From a checkpoint of a small self-supervised audio encoder (BEST-RQ): depths [10].
Rows from block 7, named by matrix and row number. Each number is 128 + 24 x the weight over the matrix's rms, rounded and kept within 0 to 255. All counts start at 0. Numbers have three digits each.
# conv: pointwise conv (model.blocks.7.conv.weight, 256x256x1), inputs 128-255
conv.133:117106112115128130135080099142136161102094105122106169128108117107117091111176125099097085172158154142120126135097115104157132119132102132141135158127103122118128113130152158075154143099137134140174129129157167130137100097126112115104077113129136165142161117124121149121183070122108127122118165113139133155120110108149146160122137129110111136120048134151086118148145122170107132114127
conv.134:165106140126129135125140135087110175118149120133148113116077126112112126105140143071149100174103078112143132075086134117128139114126142111129121087139128090164131134180132144136097176109161176120171156149097143133146155106149164133079144106107117127111154095114103143115127181117088084117120153130139132170137105131117161098114152122096147117151073164100133159149108165130115129142156
conv.135:133132150124147165114147143109159173139098196115089124109127128126169136103143128147126158111109135105144112084132137129121098106165112150151137163133132122149116054163148167106213114134131107151110087154147119145128126114124148094148135188123122138117113140094145094108156145132092084124150120126176155132140141148145119101146108108139095113102136153134109172135107155103122121128142
conv.136:120093160115187135161162130117172099154164172150095151118118146161142102133113104114129130104140187123104125128129132107114104098151113129097122111147100126158145124096087132123132119159077148115129157133104126143125102125166138140020110143111097136106071163119147131149136138098139117107154134127133145105148170132093185122127105136107124148076154104125132147129117116137148165132139
conv.137:129136110101089139157112129143154181100138137128146122124118132160144159153106162142161183100138152129080130081125143176107101127120116122125153092148124130095130084116103104137173119121127159122119198148137168115152137112168111159107118118158132091136149134148142135109073147128157128132099099085143152125088113133156108125156100139118130096142135113147092102152165103099133118161159
conv.138:117129143115135125112117111123111149151182108135136105129153104114152158146163136113112144139126126102115128126126126129124165118121088131141151150123162111122151149088142126171159154090104139163166113138137121105108124130131117092098118143133145135137106128128137148140103109172115092125117158163158137116132134156132095118135102132138152109100105094153133119133084133096115089100136
conv.139:143135164151106119151133123130132144131181132117127116136137126130132140140154130138132150119156135152141129109137145102129123114128128141110115155126091125178119110095156106137129158144129126104115103135145179088142129095151174120103163127107105125117152143121159125092121158112135109132113133091154146138117119106092129116145111162122131096107131141165175068126109160086155114121118
conv.140:138120093084126118120126129110144102096131115126097118148148082160164095126172147146135125091152094134127125135118134139158137118118118109164104108097170173139155116161125136114118125110097079132126114137123143154100135134134116147144124108103164132142108154146118144137139102090157099128184126130130100172103149141147096134110116186085142072141103159140100131099157146148111096139158
conv.141:147092123108133144122129109110119134148063127117126132190116143174117160125091109155156142121107144158133127129132141159123134094152148129162150133115104136060150142136151120120111136141130139140108150121113095143144115160118129162178157137162120120104141136118100129132096127086129160139149086107119129121129147128111114138121096129164128106122117108128150127117123156110108142131149
conv.142:133101106128112112147129114068127115080139138109117110157136164117108145107130115116096107157158134126137097141112128107113112098141116118086137112136121116110146135153135138108117128045144110116120124145143121124153122097147116146168130123171136127140086138146140131159130143124132109126149131153123146113103138115137148150105121163134144105074104124143123092126121170181127143140164
conv.143:106126143127113138125141151130100120098108112121136134127132101133076148137138155123158183160140126150124124196125135153146119110137097131105139092134135082114124117137135124123098154086147129103116154113109128103115123105115104069096117094129096083122121145127115127156124084080113134158158108136128124122122157115118107152163141140160140100148100125155137138141085114055139142098145
conv.144:126093159159152149135139136102063116117152087089140108083149102136142165152090131162094148137150146084135123103099130111126124114115140127136156148154189149126111170094112143141111145166142127123089113077102123112118126110145133135110142145092098119137145164118140171116126147133140173141139148138134127139103140129090109114123143093133132095156144160142094145105112133215129122129128
conv.145:130121129098168129119107107112131134102140129129103112145158142096145095156112137136161142150157128147162149097136150125141071143129109130118128143153143121109130161102125141127138116147117112129142071162091151114154122084136141126145119086125169144108096124118092119130167084160123062162093072130135110182131140131131114139147112119133128126122142108133109159121125146108134074107182
conv.146:132149125099091137167136148128120079129150117118143113092128124123170119090092144101136091101140117110159098135129156109136159130131140120116130129151145131148155106110136135119123104121116209145096131120152124140099120142108090120110133113134125122128160161087113127109135134152153132130137135116075149137098142131132151175149125093158137143133145088126132127105090136216116157147127
conv.147:075078128159080099139118134116094117112164161166074123112122125148098179147132139119160169110144153112107148084106128109135137117125153096127112094192138076127156144141091147105115110106120119129096092139123141083115095099136155144125149131139118132123120094138100157153115147129173073121151124128114153103180132146121136111129114125124152085153148140158139061120100125141184128112144
conv.148:115116090095123085093162140152206087091171114148145172132171121113147153116107115130125149114224102112142126095112139161120124111157095127157124144134130172131118122119123108134106120145174103082152088109130161099115137130124130148072150116110179108082171142137149153146120120101111093132127124145098154112126144124124154122153135154090103127138121080161145126085101122199124116107137
conv.149:170177086100096166128117157144154101124116110126140135145128148134121104094117100161123134097097147094134150078105052115140153110134109160134128134119127112139135124152153145151131170125134085100122198135126122119122141173125152126175167172137123124132110110131125180142084109136097135102091092130094127109101124124109115117158099153129130110142110115084127113098093129127145155144111
conv.150:135077135118119123108108129126104115109109127126129141140126122050135151096100089128108115158089137096161104122126138109124132102146137135123153100140123137165146127114101129175136154090063121135167135078118115145136123097146099104155108130179091105106094166125139147163136166117132107067132162121095118100108172133121139147125186116116139107124175147117105123128103106167132156090126
conv.151:137142146174142102083149139136137177122172084157099125118138154140170107130116113106126084141113121117157155113119114127162139112154137127113112140144137148090152114159114124143170126149146127145140148176128136141173095112126113133136146117148094132150138094108086157087111123113109109115121121140115071091143145142118140195145163116142138135108117117133109154087083126086103121092140
conv.152:146120130140156132099146147134067151153126172121121135130171136144151109129142154143149113118078102072139100128137140112102136133146160144055122120132134132093136118109108141133112131107102136085127160133161095115122137142097109142175087188097111095115115119131112135165093137135133156140136151183121113124157123122113164110140152095155133129113117074110140112162134115101140130084123
conv.153:053120143135130119161132146138112067142115088112130107112149169171146153130115170163168114140121123101143121158135124103101111155130130153156091119146129123091125118139141141161143141144105132126111098110151114127115137119145159152225150133173121115147161113123132110125148134128136111136123136155102143125142133115121142129088128149130120125139124158147140137100116129114131147119126
conv.154:148099101093124098107098118129093118137110117110152101098111146138160120127117085154126147141129117190127130130138116149123117143099129142106116100136161143175131154112108142179148127149105151123110096121152154101128138100129127165180109092124123135112107142102102122135133123141154140118128128110089149103111115134111154114140162129088100133078127147136124138114100149114117157128123
conv.155:158162135119150143118131133125137166177124205086088124120133129163094135143127120143131124101102157167149153165068091114140124108167084103113148144153165100154131132112109128089129133109107146109174145181106108104117132142095150136119090097111094152149124105143087117193154131110103058137110097086052178094059098150132142134103090090178096136087087137105131118160124150221145109126067
conv.156:141095123106115136144127153117187180160128130121139096113170130110127125103125151164146119138117110076138171158139153100122093113084157108096088085133145151101115111155157098129128091118144157117107140121142133161146123105125116124094154097138106175140140175133142113118155121124126124154109138115128130185106117138124106139118129122140148145116109143145096142137121119112141115101170
conv.157:142103168133171075124160116083112136101125123118113126111105130135136094157151127106119144114155131172146126160112143160127147124103141151113114170136126136166096128118153162165089108123109110129093122107120123155103117165113162138137149131086136129105085139153107139115124082136148175125120108126152139131091145116151148122122128091136133124122071138104095182124133145125144149140142
conv.158:102112109124138173125146135148123130153159195151158108110153166136124107115104120159127121107187168108094167101095110121118094156117152157119137133118131114110109147076135121174129128114132141131143092144113117157120166131163082111090132109141157102062107147086129108144162164149078121075127144099087134130135184154098151136136123155133082126126218188156118146119093128100105123132104
conv.159:135144117137139080128143170149183088087120137126107142185121137144118155114090108116156144050115129093129124161134116122150111105140116122150112108151112104151114127119150134116102111132120098125099168146118093141133114090174150146119143127147153149066132137141147083091097105130091148112129079138178133120138180113123136124112132148108107118090145181117106113127117151123135117105111
conv.160:184089095118117128130109167138146136137090140140137122101106129084082085141143132102136118106145070142119119151122120097123095151128139096096120101121123135141158129067124104096104159136133143120130165102065148164131124108147119145171101136129138152144155091144131165122157136095097153106116122136151107143128124140129129161136122157137135122110123079174157130086144112110141111111123
conv.161:120126118138141118122091178092163111098088151158104129108145170138101114141094106128126133133157140160116106142146107113172159139119077109159118121135114149159168165131135139116148133128171166119108180166138147157153138088110116117118125139159133136089157125116141121066122156111123141111118155094093115125105111108112106104133103119161156143133117172106112145127121138116128130113128
conv.162:068113143151068122110145166131110080144123132121145187124142148131160124132114118145136067128165133130140150099106093098140117128141141119188123145123129120123157107139130157099139123119162177115110146171143142131144110122129132125166093104160112129145082168109152108133111121127118084110132121112128100196149068132121101094142141130083161134129144123117118139154105085088144107117134
conv.163:121104114127133122120092126117119113092133109147086112138141141114155122151127100104124090121128092127125179111136108129125093139105085100137134098141095130119156136116103125127161138130126098142108131124088103152067143143141143121146122127137157189138163131132143121105155119156101165099148131083133125112110176119090109129134159151140115159142121113111084143123138159129148134139170
conv.164:168137114148116121156137115186143144138165170111175178133117136106125101161135130126121119161132137129146108128138128117145102104142118094107158112153129147151121160152157126108127127102101126146103109083148094091087086103126117101162115135137092122118140120126127095119145142125107143171137121097118124157150143143160131097196103150136177117122173116097177187075094166067126135111160
conv.165:121126127089136153142127136167138103128157149119118132148133093100141101091117096191165110105120093137106116148121094159149135143125146124116132093120117128108151126145129101112101121116175114115149171134152115128158097129144135147160131137133146115117132074106111117168146119123123103167142169142153169138126124138113097123125123130100114105124146140125093158146106095091085096134139
conv.166:133104127119120135107130119124135163155123120129109115113126131118115072184141118144132099191119137148172141152125144122118101109155130103068082138116103124120128103135083136166149145113131181124144137165181130143134134163140142147118126171088153135164128168061170138112138167127131115147089117094138136137110117119116111144136108152080151116096085130145150097135048147104139113130140
conv.167:121132158109116117128154147139183085152123148117133121138131084140152139132133109137130144137099100103152129146118100134142130161146097135142110156111108093136142166100091118152134125159138144110143084132118092156163148193138077161152158068141138178090147163111116130124145150148107127145109143147113113129145130045103137161160141141120115137166076108083136080107115128102109097115116
conv.168:136094140138165138122120091140126106137163121123163128108114165116120107127103137130126178188162141161116088122118162120147117125111118168111090137113175143118131135130121117110114133131122120124117078122137118157157161152122095122137161108110122158136142119106088139130112146085110075129148120127115110134116156069132148136160136128141151168166128092146107136155149130128127112104108
conv.169:150126135159083145127121122124150082115132124178119111126175136156124103128172055107162157146151133102108114149141108098131130118161093109166117098135108153132097165132126076128075122116120097093187135132124132103108135125120149139115092110138122151114075110118129101141109150144112090122138127176133140132121121128131108135123083126088140148160157129133126144155137152073135070104158
conv.170:157126141136129139107142136138104092140136158148122111130100118127149112183130090099118146137130136150137115153108136135125126113136144165134133118149137132141102119129108135156119151108126086108146163155096133134079162112114151158152108130127106146126108116111113138148183110144132131149153161140146120138134074148093135127156053119125151091130149107131090061111132165090118097123150
conv.171:094119100113135134134129079148155166158099111132097115139119129142120163085099098098130113152146112109120167164150117153137127137114176156121114106100159117114139134111133146115149116137161147141096130161118088141122162106105127089182058159127142139149139191142134105116136173143095127146132135149154123153122129116117122137128128090117122144166147124153133125102146165091100100117123
conv.172:111077142125161135141142126134116132101139185136130102138092150115128132148138138101188153093148114138121129165156106117129121144139112114146157190097098120122146123121119117118151123132140129135117148126112175139136117122112163112092114140138166115129129161122116109136141135127099147167151102131125116155123132165128144113092143115143170165135161126094160121118128140122134086145147
conv.173:140124144099148101144160139127113172112105151149141155107114136147123142150087100134130150140122131157149133156143139131174112135157120115090135151093099125112124170111134168096158112122146138156105090091141125120146115137156143149184140102194118124137121128156117133149150165102126083124144123123069114128099131139151137120162148109146130123108183151086143136136180119141146108128142
conv.174:124148138125105130135143142112143130095137102186127103102112116120137145178130093161151121145152151159099154132145151147156080141148143128143140138125118173120157098108122127117132163118126106145122101146087136131140144144147162139179086142168126148124112132118112141130111117126143187091152099118083066121154106172105126117119151144142116084104146121149118093134120129122093126095137
conv.175:140088131155123132097148117146141128122081131134116150123141138132143137135113162115070135151109148123119102127103124157166105139095116123146127109179105110130103119129124086120095130141169096155139121127157145098122126115145122176147111132129122116102151155150092112132085185174123145138155077147107127149138155089089116120143110126132148097143144142118135151141114111112115097137140
conv.176:134150127122145164144089126132146079156137173121191124138106147148098104150124136123131110153148126119109121162152126182162094129137111087099120162101146115114149100128138161151121128128158076128104131096158147135130108129171139138154130143121154107161110126117129151134090123128130120122121146143135086089174142112130096137174107100099130109155098139139112101144120116135130107148145
conv.177:101121143105112148125139122158151175148134123096162144108080156149055107109113133112140135152155134134171120126131107124124126148155115132144158114070119141106140102141148116142115146116134128138104144098130174162110135095145104138064141112126143080154093154136117114099146132139146149137092100143115132085155099159151125113141149100131135146118152130108141084095170114075103097128128
conv.178:082132127177134152110130123101081125105113152091148107080138141157098100157090115137088144158121127121163128152102180100123156127118154172124115106089164178144117142141087135173138187145122037135133126108158179123167105114097138084116138137114141096121147077150129120153139109165150169152112170099137136160094123157132159114173124092150110086148111113113141130125134153135128102133167
conv.179:118110148116133105111140132125085114159097091108124141115146101110171152161145112163126147152160118134104146170126124115153139110138124143122060131156129149171119118127118139102137138117159140085113141130165094138104140152138142144106120198130132108142117122111106128095134104125122140095116126124100146134116138137136121095138124095133120151114137127130127088093150101156127132108116
conv.180:109138141112138160139108161154088093169122139117150153146148114128143116134140140135154176143120140123102114101128148135144109137112136186160142070161107152140133135138169162136139128122113077129133140087129134136135126155165141109178162113145142115114081075113119146109167140171092117100105130109200122105145105097122131093121148121089125171114084119133127176139144094139147173095161
conv.181:124112163135177120118151068111117080119124119122115170109099099138122136147135136128145109142118166093118147095137142108165136161095097161153093134161123170148133159137139116119173135147118158112081070108092150076131141140144095141093143138109139090120151096145143140115150120186131104135130152102199124106145136149140112111140131120097136083111089119116149145133152131112146135094147
conv.182:147123122128139132160170154123095166120165138116137102135135092149138139155166118145148138143086085101113140111151128122146099102130092134133128070107154115108121140154146112142157146109157109132163090116120115150127137118202148151117141129142142109119086119133126135134147104162119061113107126142083091121119134132133103120108114135058114120105118140126096145107166139127124143093092
conv.183:152152110144131125162169140133122116127149136138111158131139122146132144135170091141120148077125143099148128104087146121155131135136109150138173155127148135142095140176097081148118097139116092163158106147099130114122170094098106137158136156144131170129128122116090121156095134071097158137104127162172125144160151170104141084106153127124105121163105131108160133155082154096119104145149