Weights of a small self-supervised audio encoder (BEST-RQ).
Data: trained on synthesized solo parts of chorales (CocoChorales), 39062 training examples, 102.9 epochs.
Rows from block 2 of a small self-supervised audio encoder (BEST-RQ), named by matrix and row number. Each number is 500 + 40 x the weight over its row's rms, rounded and kept within 0 to 999. All counts start at 0. Numbers have three digits each.
After each channel's rows are labels from the 100 clips, of 14848, where the channel reaches its highest value: "top examples" is what is common among them. Only what is clearly more common there than usual is listed. The data: synthesized solo parts of chorales (CocoChorales). In brackets: how many of the 100, against the usual share in percent.
# conv: width-3 conv, dilation 2 (model.blocks.2.conv.weight, 256x256x3, each kernel summed), inputs 0-255

conv.148:488508477514562555537489438478485519473507517470471519567496498571531520507472529532488512532480553492575509472491450478562507477482504511524474421535526434572469514447495519509518587606411455497505520559476552566518523505501524494573476497449475599488549434445465480491490454534477546469514482594485541455503478496543516552449472464497524516566514468474467417480441540430528506546491506512540480466492471440499528498474534477515478513482509537468423503483481416440577548513498523437471552465507529423551490537604540511490543509540525513453489462542512453457483534514516517494540541514483502592522467543445463472470536464459433447530487538509516483476479423540498557584459591515482468555512516468492529504459531422501490442518456510447500474456538468564508506439611510
top examples: oboe (54 vs 7.2); note D5 (27 vs 8.1)

conv.102:483489541486510524564508468541503438525569507568394502545500593512512564516488415626510516544503506545481549481518483444469486490480549508533504516512501598494439571425502457427478471533502553528500514537502518545487526512518436513481415527460513585556473540452494564465439452482513482513538499562530457491531501410445502535458523499473497526446551465475539486480449474525532413549559464532508517526461509473448455534508545445506478418433418470534488459459566478427519475524504477445481512464529482416501569487478473412470522497483520505455458493531442521454535453464423521479531566453495555440518481469485473513483495506485505490509497508507509499444497577444484526522467508489514491477505596478450512529490516505557494505549508449545579453542465480513484587480516506
top examples: violin (94 vs 13.8); note F#5 (70 vs 7.4); note E5 (44 vs 8); note F5 (35 vs 8.2)

conv.111:577414555536498411503570533477481510477518586448486510536469476482575502473549544513556498471443555515471476485476487523559452470488515573513457523537542534484540529498589482485507434507394422562494550505459536580449494482503431486500458464511473468410522481558441477497490523525515501466465522472471459602466542449519531522414402496521489528522527523447525487527492484449492463479496538536477504506449521519538530525486477502491461541519479485525486431542417441464470515488530412528504498510492490490493508502540512480493513571520513555517480539481569568483509508480493487492482516507509513516484407456495479518447491481601447575534420594560571511522535453430484527466519514483459518459494505623468544500505521484515464564557526499518506538455528516527470515533574476
top examples: note A#4 (60 vs 10.7); clarinet (45 vs 9); note C5 (31 vs 9.7)

conv.110:540546502556429533474494427481430435430452477472460503560496514510476547487507467521506524522481519473545519476508470482522472511508544504537523531533541536423538620494500527574519515508567497578524453492503506569447461515513450529557432535539529476459533560504508555436508498537578445501436485541589534556516415526537506550587541476565497513493519458526435450498527456415492485527495497485526539532486534500495565554491463503463536512545466511509472511561444548549489510522450548451519548516552522597461558442501475514414465502494491525513446498476527492482541509449550492500482475452510535473446565471456578568540541479450457548466492518496440476464523472540478437543556573489498495515471438499507451468511553458442460515493541533539474558509497445443521546526556439
top examples: trumpet (46 vs 8.4); note D#5 (35 vs 9.2); note C#5 (26 vs 10.1)

conv.42:536504508548520461493519436551462495560539504498484538543509462539482493583531424516457554427459481473462544542551494495510481490531537567510478608554533481420550498483507501547476476565525596513454465492453547515572515519516537457488519510496536534503477434548546487454474490463611472493473528588540506480479460445490477499462507545480562491490496525515441499486453557461595502551503477567500466492456552512526508437519500534465497473467511469531519475505541412491593561488560564473426457447531476559465495423476487464541545465481555525505490560511477452508516478439510410498468522494546559511462471553525476544523561504546510456463487574481559456480504551501512460514536483529531552508439483578484556497544435432499469533515558548536541458509462519529576486508482542
top examples: note A#4 (36 vs 10.7)

conv.126:493502607526525449516485479484465458495470465396511521514426475445511511555534479461486501530413512443496488493518452521532593499498578512494571521535540518511501428529487490484481558505553505467421467493512523498534493440392523478510516475480552525525508493473538535462489468510486505573454515564433484570497437569458517538587570511587538510452477518496439482506459437490429572532531506446549504488542504554519512558522458484522456499481542499527437498483471477446516558456555499511501411498529624486486503519535484473500486554603467556502509471476495526551511488546505467485477470578495536552477525459461509482495473480448497440481503452466489464458421409489471539523501457476466519436484607450514555496493527489467495506459564499489505487503469486565513500426548486
top examples: trumpet (38 vs 8.4)

conv.243:514536441476543534482545508461508518484512530572472459530523523538526531529544456490468480471534553480478471550480517480487467486474555487488500537550517529566460526517497583510524470496379493498380457524510519542485552496470489555456537467532433497458498427517475513523467533479463514543462511428491574463468516573500531530510488499541492491548524572576464482496567523519519473543561436427576502503551551521488454432466523508526467468485511475487534429465483419456507458483562459505486443484446513469475509531509496501531477491548568521460453493537444470523581528476532470513496477490469537533537564510523436491539472464545534501458467485469508463546465491525503520450410503508538482485417602355503494505460416494477529433491514493448582442545538523514500547465560415
top examples: bassoon (40 vs 8.3); note C#4 (40 vs 11.7)

conv.136:531491548487520428419562505599535473482509484540517467522485537499552474431550428532471506527474507496448484483537557496566481486468493536508490456489560518492529508454550532541561511527512486551507476517474510527469526484500464566510561530479465573433503588541496559515523440478540493530499521546503617543500496523445567475541488443521575485503536487528535488480514504385514499484506483540493501474455492500505522483558594481476466513510566447505489554423556512556595407442485535491569496452547524513458456551501542489435546559590464484537480524485561502510478381506429438522564534468523483461475558500429521524461487535496527514512558512467493488480533547501516495500428504489510423485453454553535496471525536517435414474541532499542510511477460470500524431497524517
top examples: note B4 (41 vs 9.1); violin (35 vs 13.8); note A4 (33 vs 8.3)

conv.75:484419468543560433497521494538586510533505434457482506539462511480508566553510451513462506531504559511523471492532487589550534600497495535496515469563607536483481520468536455524468479566540475488460464515453517504469445469433562499491576471504528581456474455555560524468533519471472536526489478531444482523435460572521442471435486467563525561418463488511476498454472529554519534576459449440484537495474512426468473481489474532462528495546519536478539546482527425571497577463475535528496499493469447470512499506463535433464534508512478519514505444471519434458489510492444544499473469565444543481539441515517532498429484485488533535451515533537486535490566490510515556528478508531527480418458464498475387502506512449504563456584553494456542502547572463481506497578482533
top examples: note G4 (39 vs 7.2); note F4 (39 vs 9.2); clarinet (27 vs 9); trombone (26 vs 7.3)

conv.84:483552451527504542500517442491559555487531476516434474422485462478411495509517532490475484480541459476465535534509556477523523477494498374483443475468524512473474499414433511528466501551421533484552435555549472492479512496532459479531494489475440464559493479451476437481542537499561615485474544507542544558521565483507578559509449502543496521559525511517442552461483517491460515512509509426537490534474530566454480464464484449528501470487624489517535506519457513459438455470504554492464437499512428462461498563434515502581489504444509561422542445467509396525493549520476525539520485497558554525586487506475539468469480470504469499435450549532504404521501567442530515516537480443492499494436504500549483436479513490492484484557518500442466509467518535531426486471488499
top examples: oboe (32 vs 7.2); note C5 (30 vs 9.7)

conv.96:507438520492445410490477478513544539517512516519523553415457463533437530399484524495495567491514427499478544497538490468478558433519492482467559478552530568522539474522547465550529476574436474491447518495542518528479493522459483499527501488539562545499545569518505551475498578494538471494539557517501460518511469541483499454579477524395499561476431521535531569488495533517507610531534533517511489425519511376566519547496577486523505518487518521524524453447519476541515401492477509591461454474526482495589470506460509448502519534513418540478538500419475482506530453558505535532539497505550568523551519491485498507524491482571585513531535510464564417515512530499476489470536511527517481510500463575451499485533520494564484570523548514431466437527454494494493508520440465
top examples: note G4 (28 vs 7.2)

conv.71:496505523540516458531510495569563492483478430478496510500526473473499460519499477487469471521508464548412487554485585517455518469518467546442492479548537519519477516476477528441537478499459507476506464525463486468538553472560511419498499491576538558474582509521527499421552511542528484530455555424491430527531513455532489576455477456559476491518538536465490579533440431498483488546511536444389498519507500427506437576602535522548529493518418498493522557563486531516510569452512551484494517528499504436437424443404481500610473509456504511508442582504494517492461457534527537487522564522453447452403433494479534507477470517465529465500532492499515530516470524480472482536477503484508516536468415559473438452483520534469461490552475476500494531538478552604511509560504534
top examples: trumpet (51 vs 8.4); note A4 (43 vs 8.3); note A#4 (40 vs 10.7); note B4 (26 vs 9.1)

conv.35:511529488481488535521554405525486504587485470556516427498517482536502520558535459499494514486460516584459556406456543516534480472528478552474456582499506505522457555577493476485451461543507520546488485539494486487556566447543441515525514507407494460473443513498532508486452451510523522577529511489557491519485523502464527495501487564540517516467455482519496415483575531411464500440440467542560531504569464494526488539544506500545536506541509495517496503522429459457541568508508477547475519520453481577519488464535539519524548565484519447529447473501486531478452505506581476550529477551538496534406574424316560504518476497472549440470518520482452453464476489488570518502483488507516477534513496510524531547523430475538430496504515509530484517484434512487511539399512458
top examples: violin (40 vs 13.8)

conv.205:551497491466505514549473432526552466558472480459505577468473532425511530442541536518503462580532529509526495421442551449513610497510475504545504458504513623555442568502565520570474481509453487539545448503451479489555424510477517520498566516551527531505485546479507412483489500503506469404447511412468486458510513538449594467473483481492487496485473547527505476513488491474529497524490531519462464495441482551528497473528532505518486430534523465495436420513477466438568461454522535513503501532501495469462483520509566498483570511466437534541524457505510524490521516499424431510483472524525544515491482518434491458516472521476471565456501477410524447453488497429531503525433592474482457496522424462503488593473503531549529545565567418531561542545491462512440534502520479
top examples: violin (32 vs 13.8); note A#3 (28 vs 10.3)

conv.76:545448571554529499409481521497504508512507498526447475489470497505502482571493472475504560507494558600576513490502573466538447512532408429473424518455499489531474583544497486546458512499515551513440512486529469520533467478506527517587416535496504446505559553461460503480520495538454502514463472528565381544450577492471595502464494537414477547501449474502561494574519427522486498555604512613496430521489509484522434482533500528520483520586490466483540503528467387543512483483492442491469476526426463446500476532491537512514435511522495518487481471528511537460472549496526533450508470475532546439516452534516465492528524464482521432490503467490540521506466528548499529470500529455511490494499524500472503534532482541436452508486393479446464478438519510494545462461554444
top examples: note G4 (39 vs 7.2); trombone (35 vs 7.3); note F4 (31 vs 9.2)

conv.51:499504487531493538520514533506539488581488489532563488526492563499511570537538506521519470504545515456462458531409483504476492520527499506481457598501523496483580527541426523459513480482508492451491483446479545495460495503397484467472479492497525467498453484530549544478532511513456486469526509449475434514555464442544493461491458504503514456492576525405436532476523593462477510453466525442521511504451463558502455481513513443597511487467520534482472574486494427519544468522492481564447490448519434549479455468478474465465517398509451438488502430404573517453530469453518417429541530474517540507542492562470565494484481551545512506535547572507554495443504467493472536427545475548532621457483452477547518490571522507425452449472459529442503517499467534541523508446463478
top examples: violin (69 vs 13.8); note D5 (50 vs 8.1); note E5 (49 vs 8)

conv.150:553497548509488529567455459529477550577520546475529509530483473477489545463507437479466487527461481473513463534473402530501502445536401466515493470435525515503477483416423505553494495541482445529523526451529457482476550541498496551476478553553433464518484498547518458508518513548527533488448416443493531446543577513516491556533520509558520507473486473575461489506486541499455488508479503472539471471583460531465446529523493516506459436501433564440561490478523551506526558469498551504517519555542608539499516477531472520508519462475496486442430464521427517562466513496460480531420547526439515560551478480485513486471460507453553507475438529551486463477493447498480488550570543504462571460520502440554590493499458518550509473640528472519437596517448495563498460526532491
top examples: oboe (40 vs 7.2); note D#5 (26 vs 9.2); note C#5 (26 vs 10.1); note B4 (25 vs 9.1)

conv.179:563530508510492455544431530496626493501497520429422494534436586540518522479483559506569537531529502434459487489472467561433526469456443502542472412501548475509571552550479484486496497468509508535506399441502443540522504557536481472416519509504534547475542532519591494508468464478462421504480532458499480554478514503519522548514533491466487546513522493432427578399544503552508500426492543487531472551472491505482507532463517504526503412457528515531473513519454457516425546504498525519546496604531489438509509482533490463420548446524514486445472452504526544462426521525583526454540514456541498400581432466482472488526524486488556528567567537547482511522459464527444468512518478478502540483565553449555448473503506478491499516485519480525480508506493442495474507505484515
top examples: violin (51 vs 13.8); note G#4 (33 vs 9.5); note F#4 (26 vs 8.7)

conv.66:549499508474516474492462515511537554499493452499536465441462508434495512434435501554460493551543513528470557512465443506524493554487548546491475506457494507522547487500471549528475546395406490494519505479555489500428502532507578520490505540509543512560491498572470431565494563498521451477509469460539490578476526440497533493536588492451522472488490566551514398583492496505478542473435439468497503556422504508590495437536470428495481488493493494477496384485607500502539555501545524506514433558499535453463457500523463508514544542578488559518560496575515559603520464506551504511533493555562493499547444498535569501533503484496541569493535511532510545537491439532511483525451507527513442472532526535474497502449524568454466555468523556496452430493499533492507454463468538
top examples: bassoon (26 vs 8.3)

conv.164:537497537531532508494463486517445585501573467531487476472503487572437523533459492495475549492469525509514438510489514499502461504475490544513466441450484502490599499479449513572450498472537449502540452614476540499475528503469556530503490477434473572497452517516523531582475464516497418490395526524527510466525466492482484538461535553507496536470452518510486469498503489423531499522480487474557475516464482468458500543472488509518511484492446495491518458483492447440463471468476456501509554534496521578486480448452555502467552497535509541541416409516490505495494566463526486435531507522486501507486432492434534463512513512545450577425506534421533540530549441458548497508516522492454499622436512502558461541514498482495541545436479476538572658458446580597498481457466476
top examples: trumpet (38 vs 8.4); bassoon (26 vs 8.3)

conv.133:446536521514524419458528440473546441472457526492512498509501486505491473480471453541495546597476455482441459492548453552533529512510570534499467477524438473531559486541540494501497423582502501513550520522424446526490490463553490615463542525512498527480479526424528475509487514511504529579494519505565481480561486509607544568502502505539548559424452425491453508493588405546506489498521523582505476520514517504461488542477477533520541500504467534504447504543498495542451496518448563462531506471568491519504509507533454495512440479546470491421498559485519461540466532461458508425462454554511511464495526542502457511498563491509503441457480500452416483556485478592538459462441472590487497484424531478513483429484555551487509521524524498504462542484479451604523389504517479
top examples: bassoon (43 vs 8.3); note D4 (35 vs 12.3); note C4 (33 vs 10.7); note A#3 (27 vs 10.3)

conv.147:516522461430562459548439530473465500486510504551512516502466483489557495547450502452446520460486522515495518506480475510443538477492490460514543448513496547536482452500483526563447483446448511535549480488508421541551452477486489474415487577513536589453520540469519500523508457528570472493543476443520480566509497436532540504509511562513504460524446484541452524488494473542528517515580520496462491501517393449533534554388540479527496475483451550498536507603549485501519516492565573436509540427498508569567508469499491465559483472498483571547510612456483488506441529514462414577498489454530545505516493527514525541475518510520581491500476486548527511506462494489411485440417581582456409489478501450477505595522454520506503510476529498478462529575496449468451509556492484
top examples: note B4 (39 vs 9.1); violin (33 vs 13.8); bassoon (29 vs 8.3)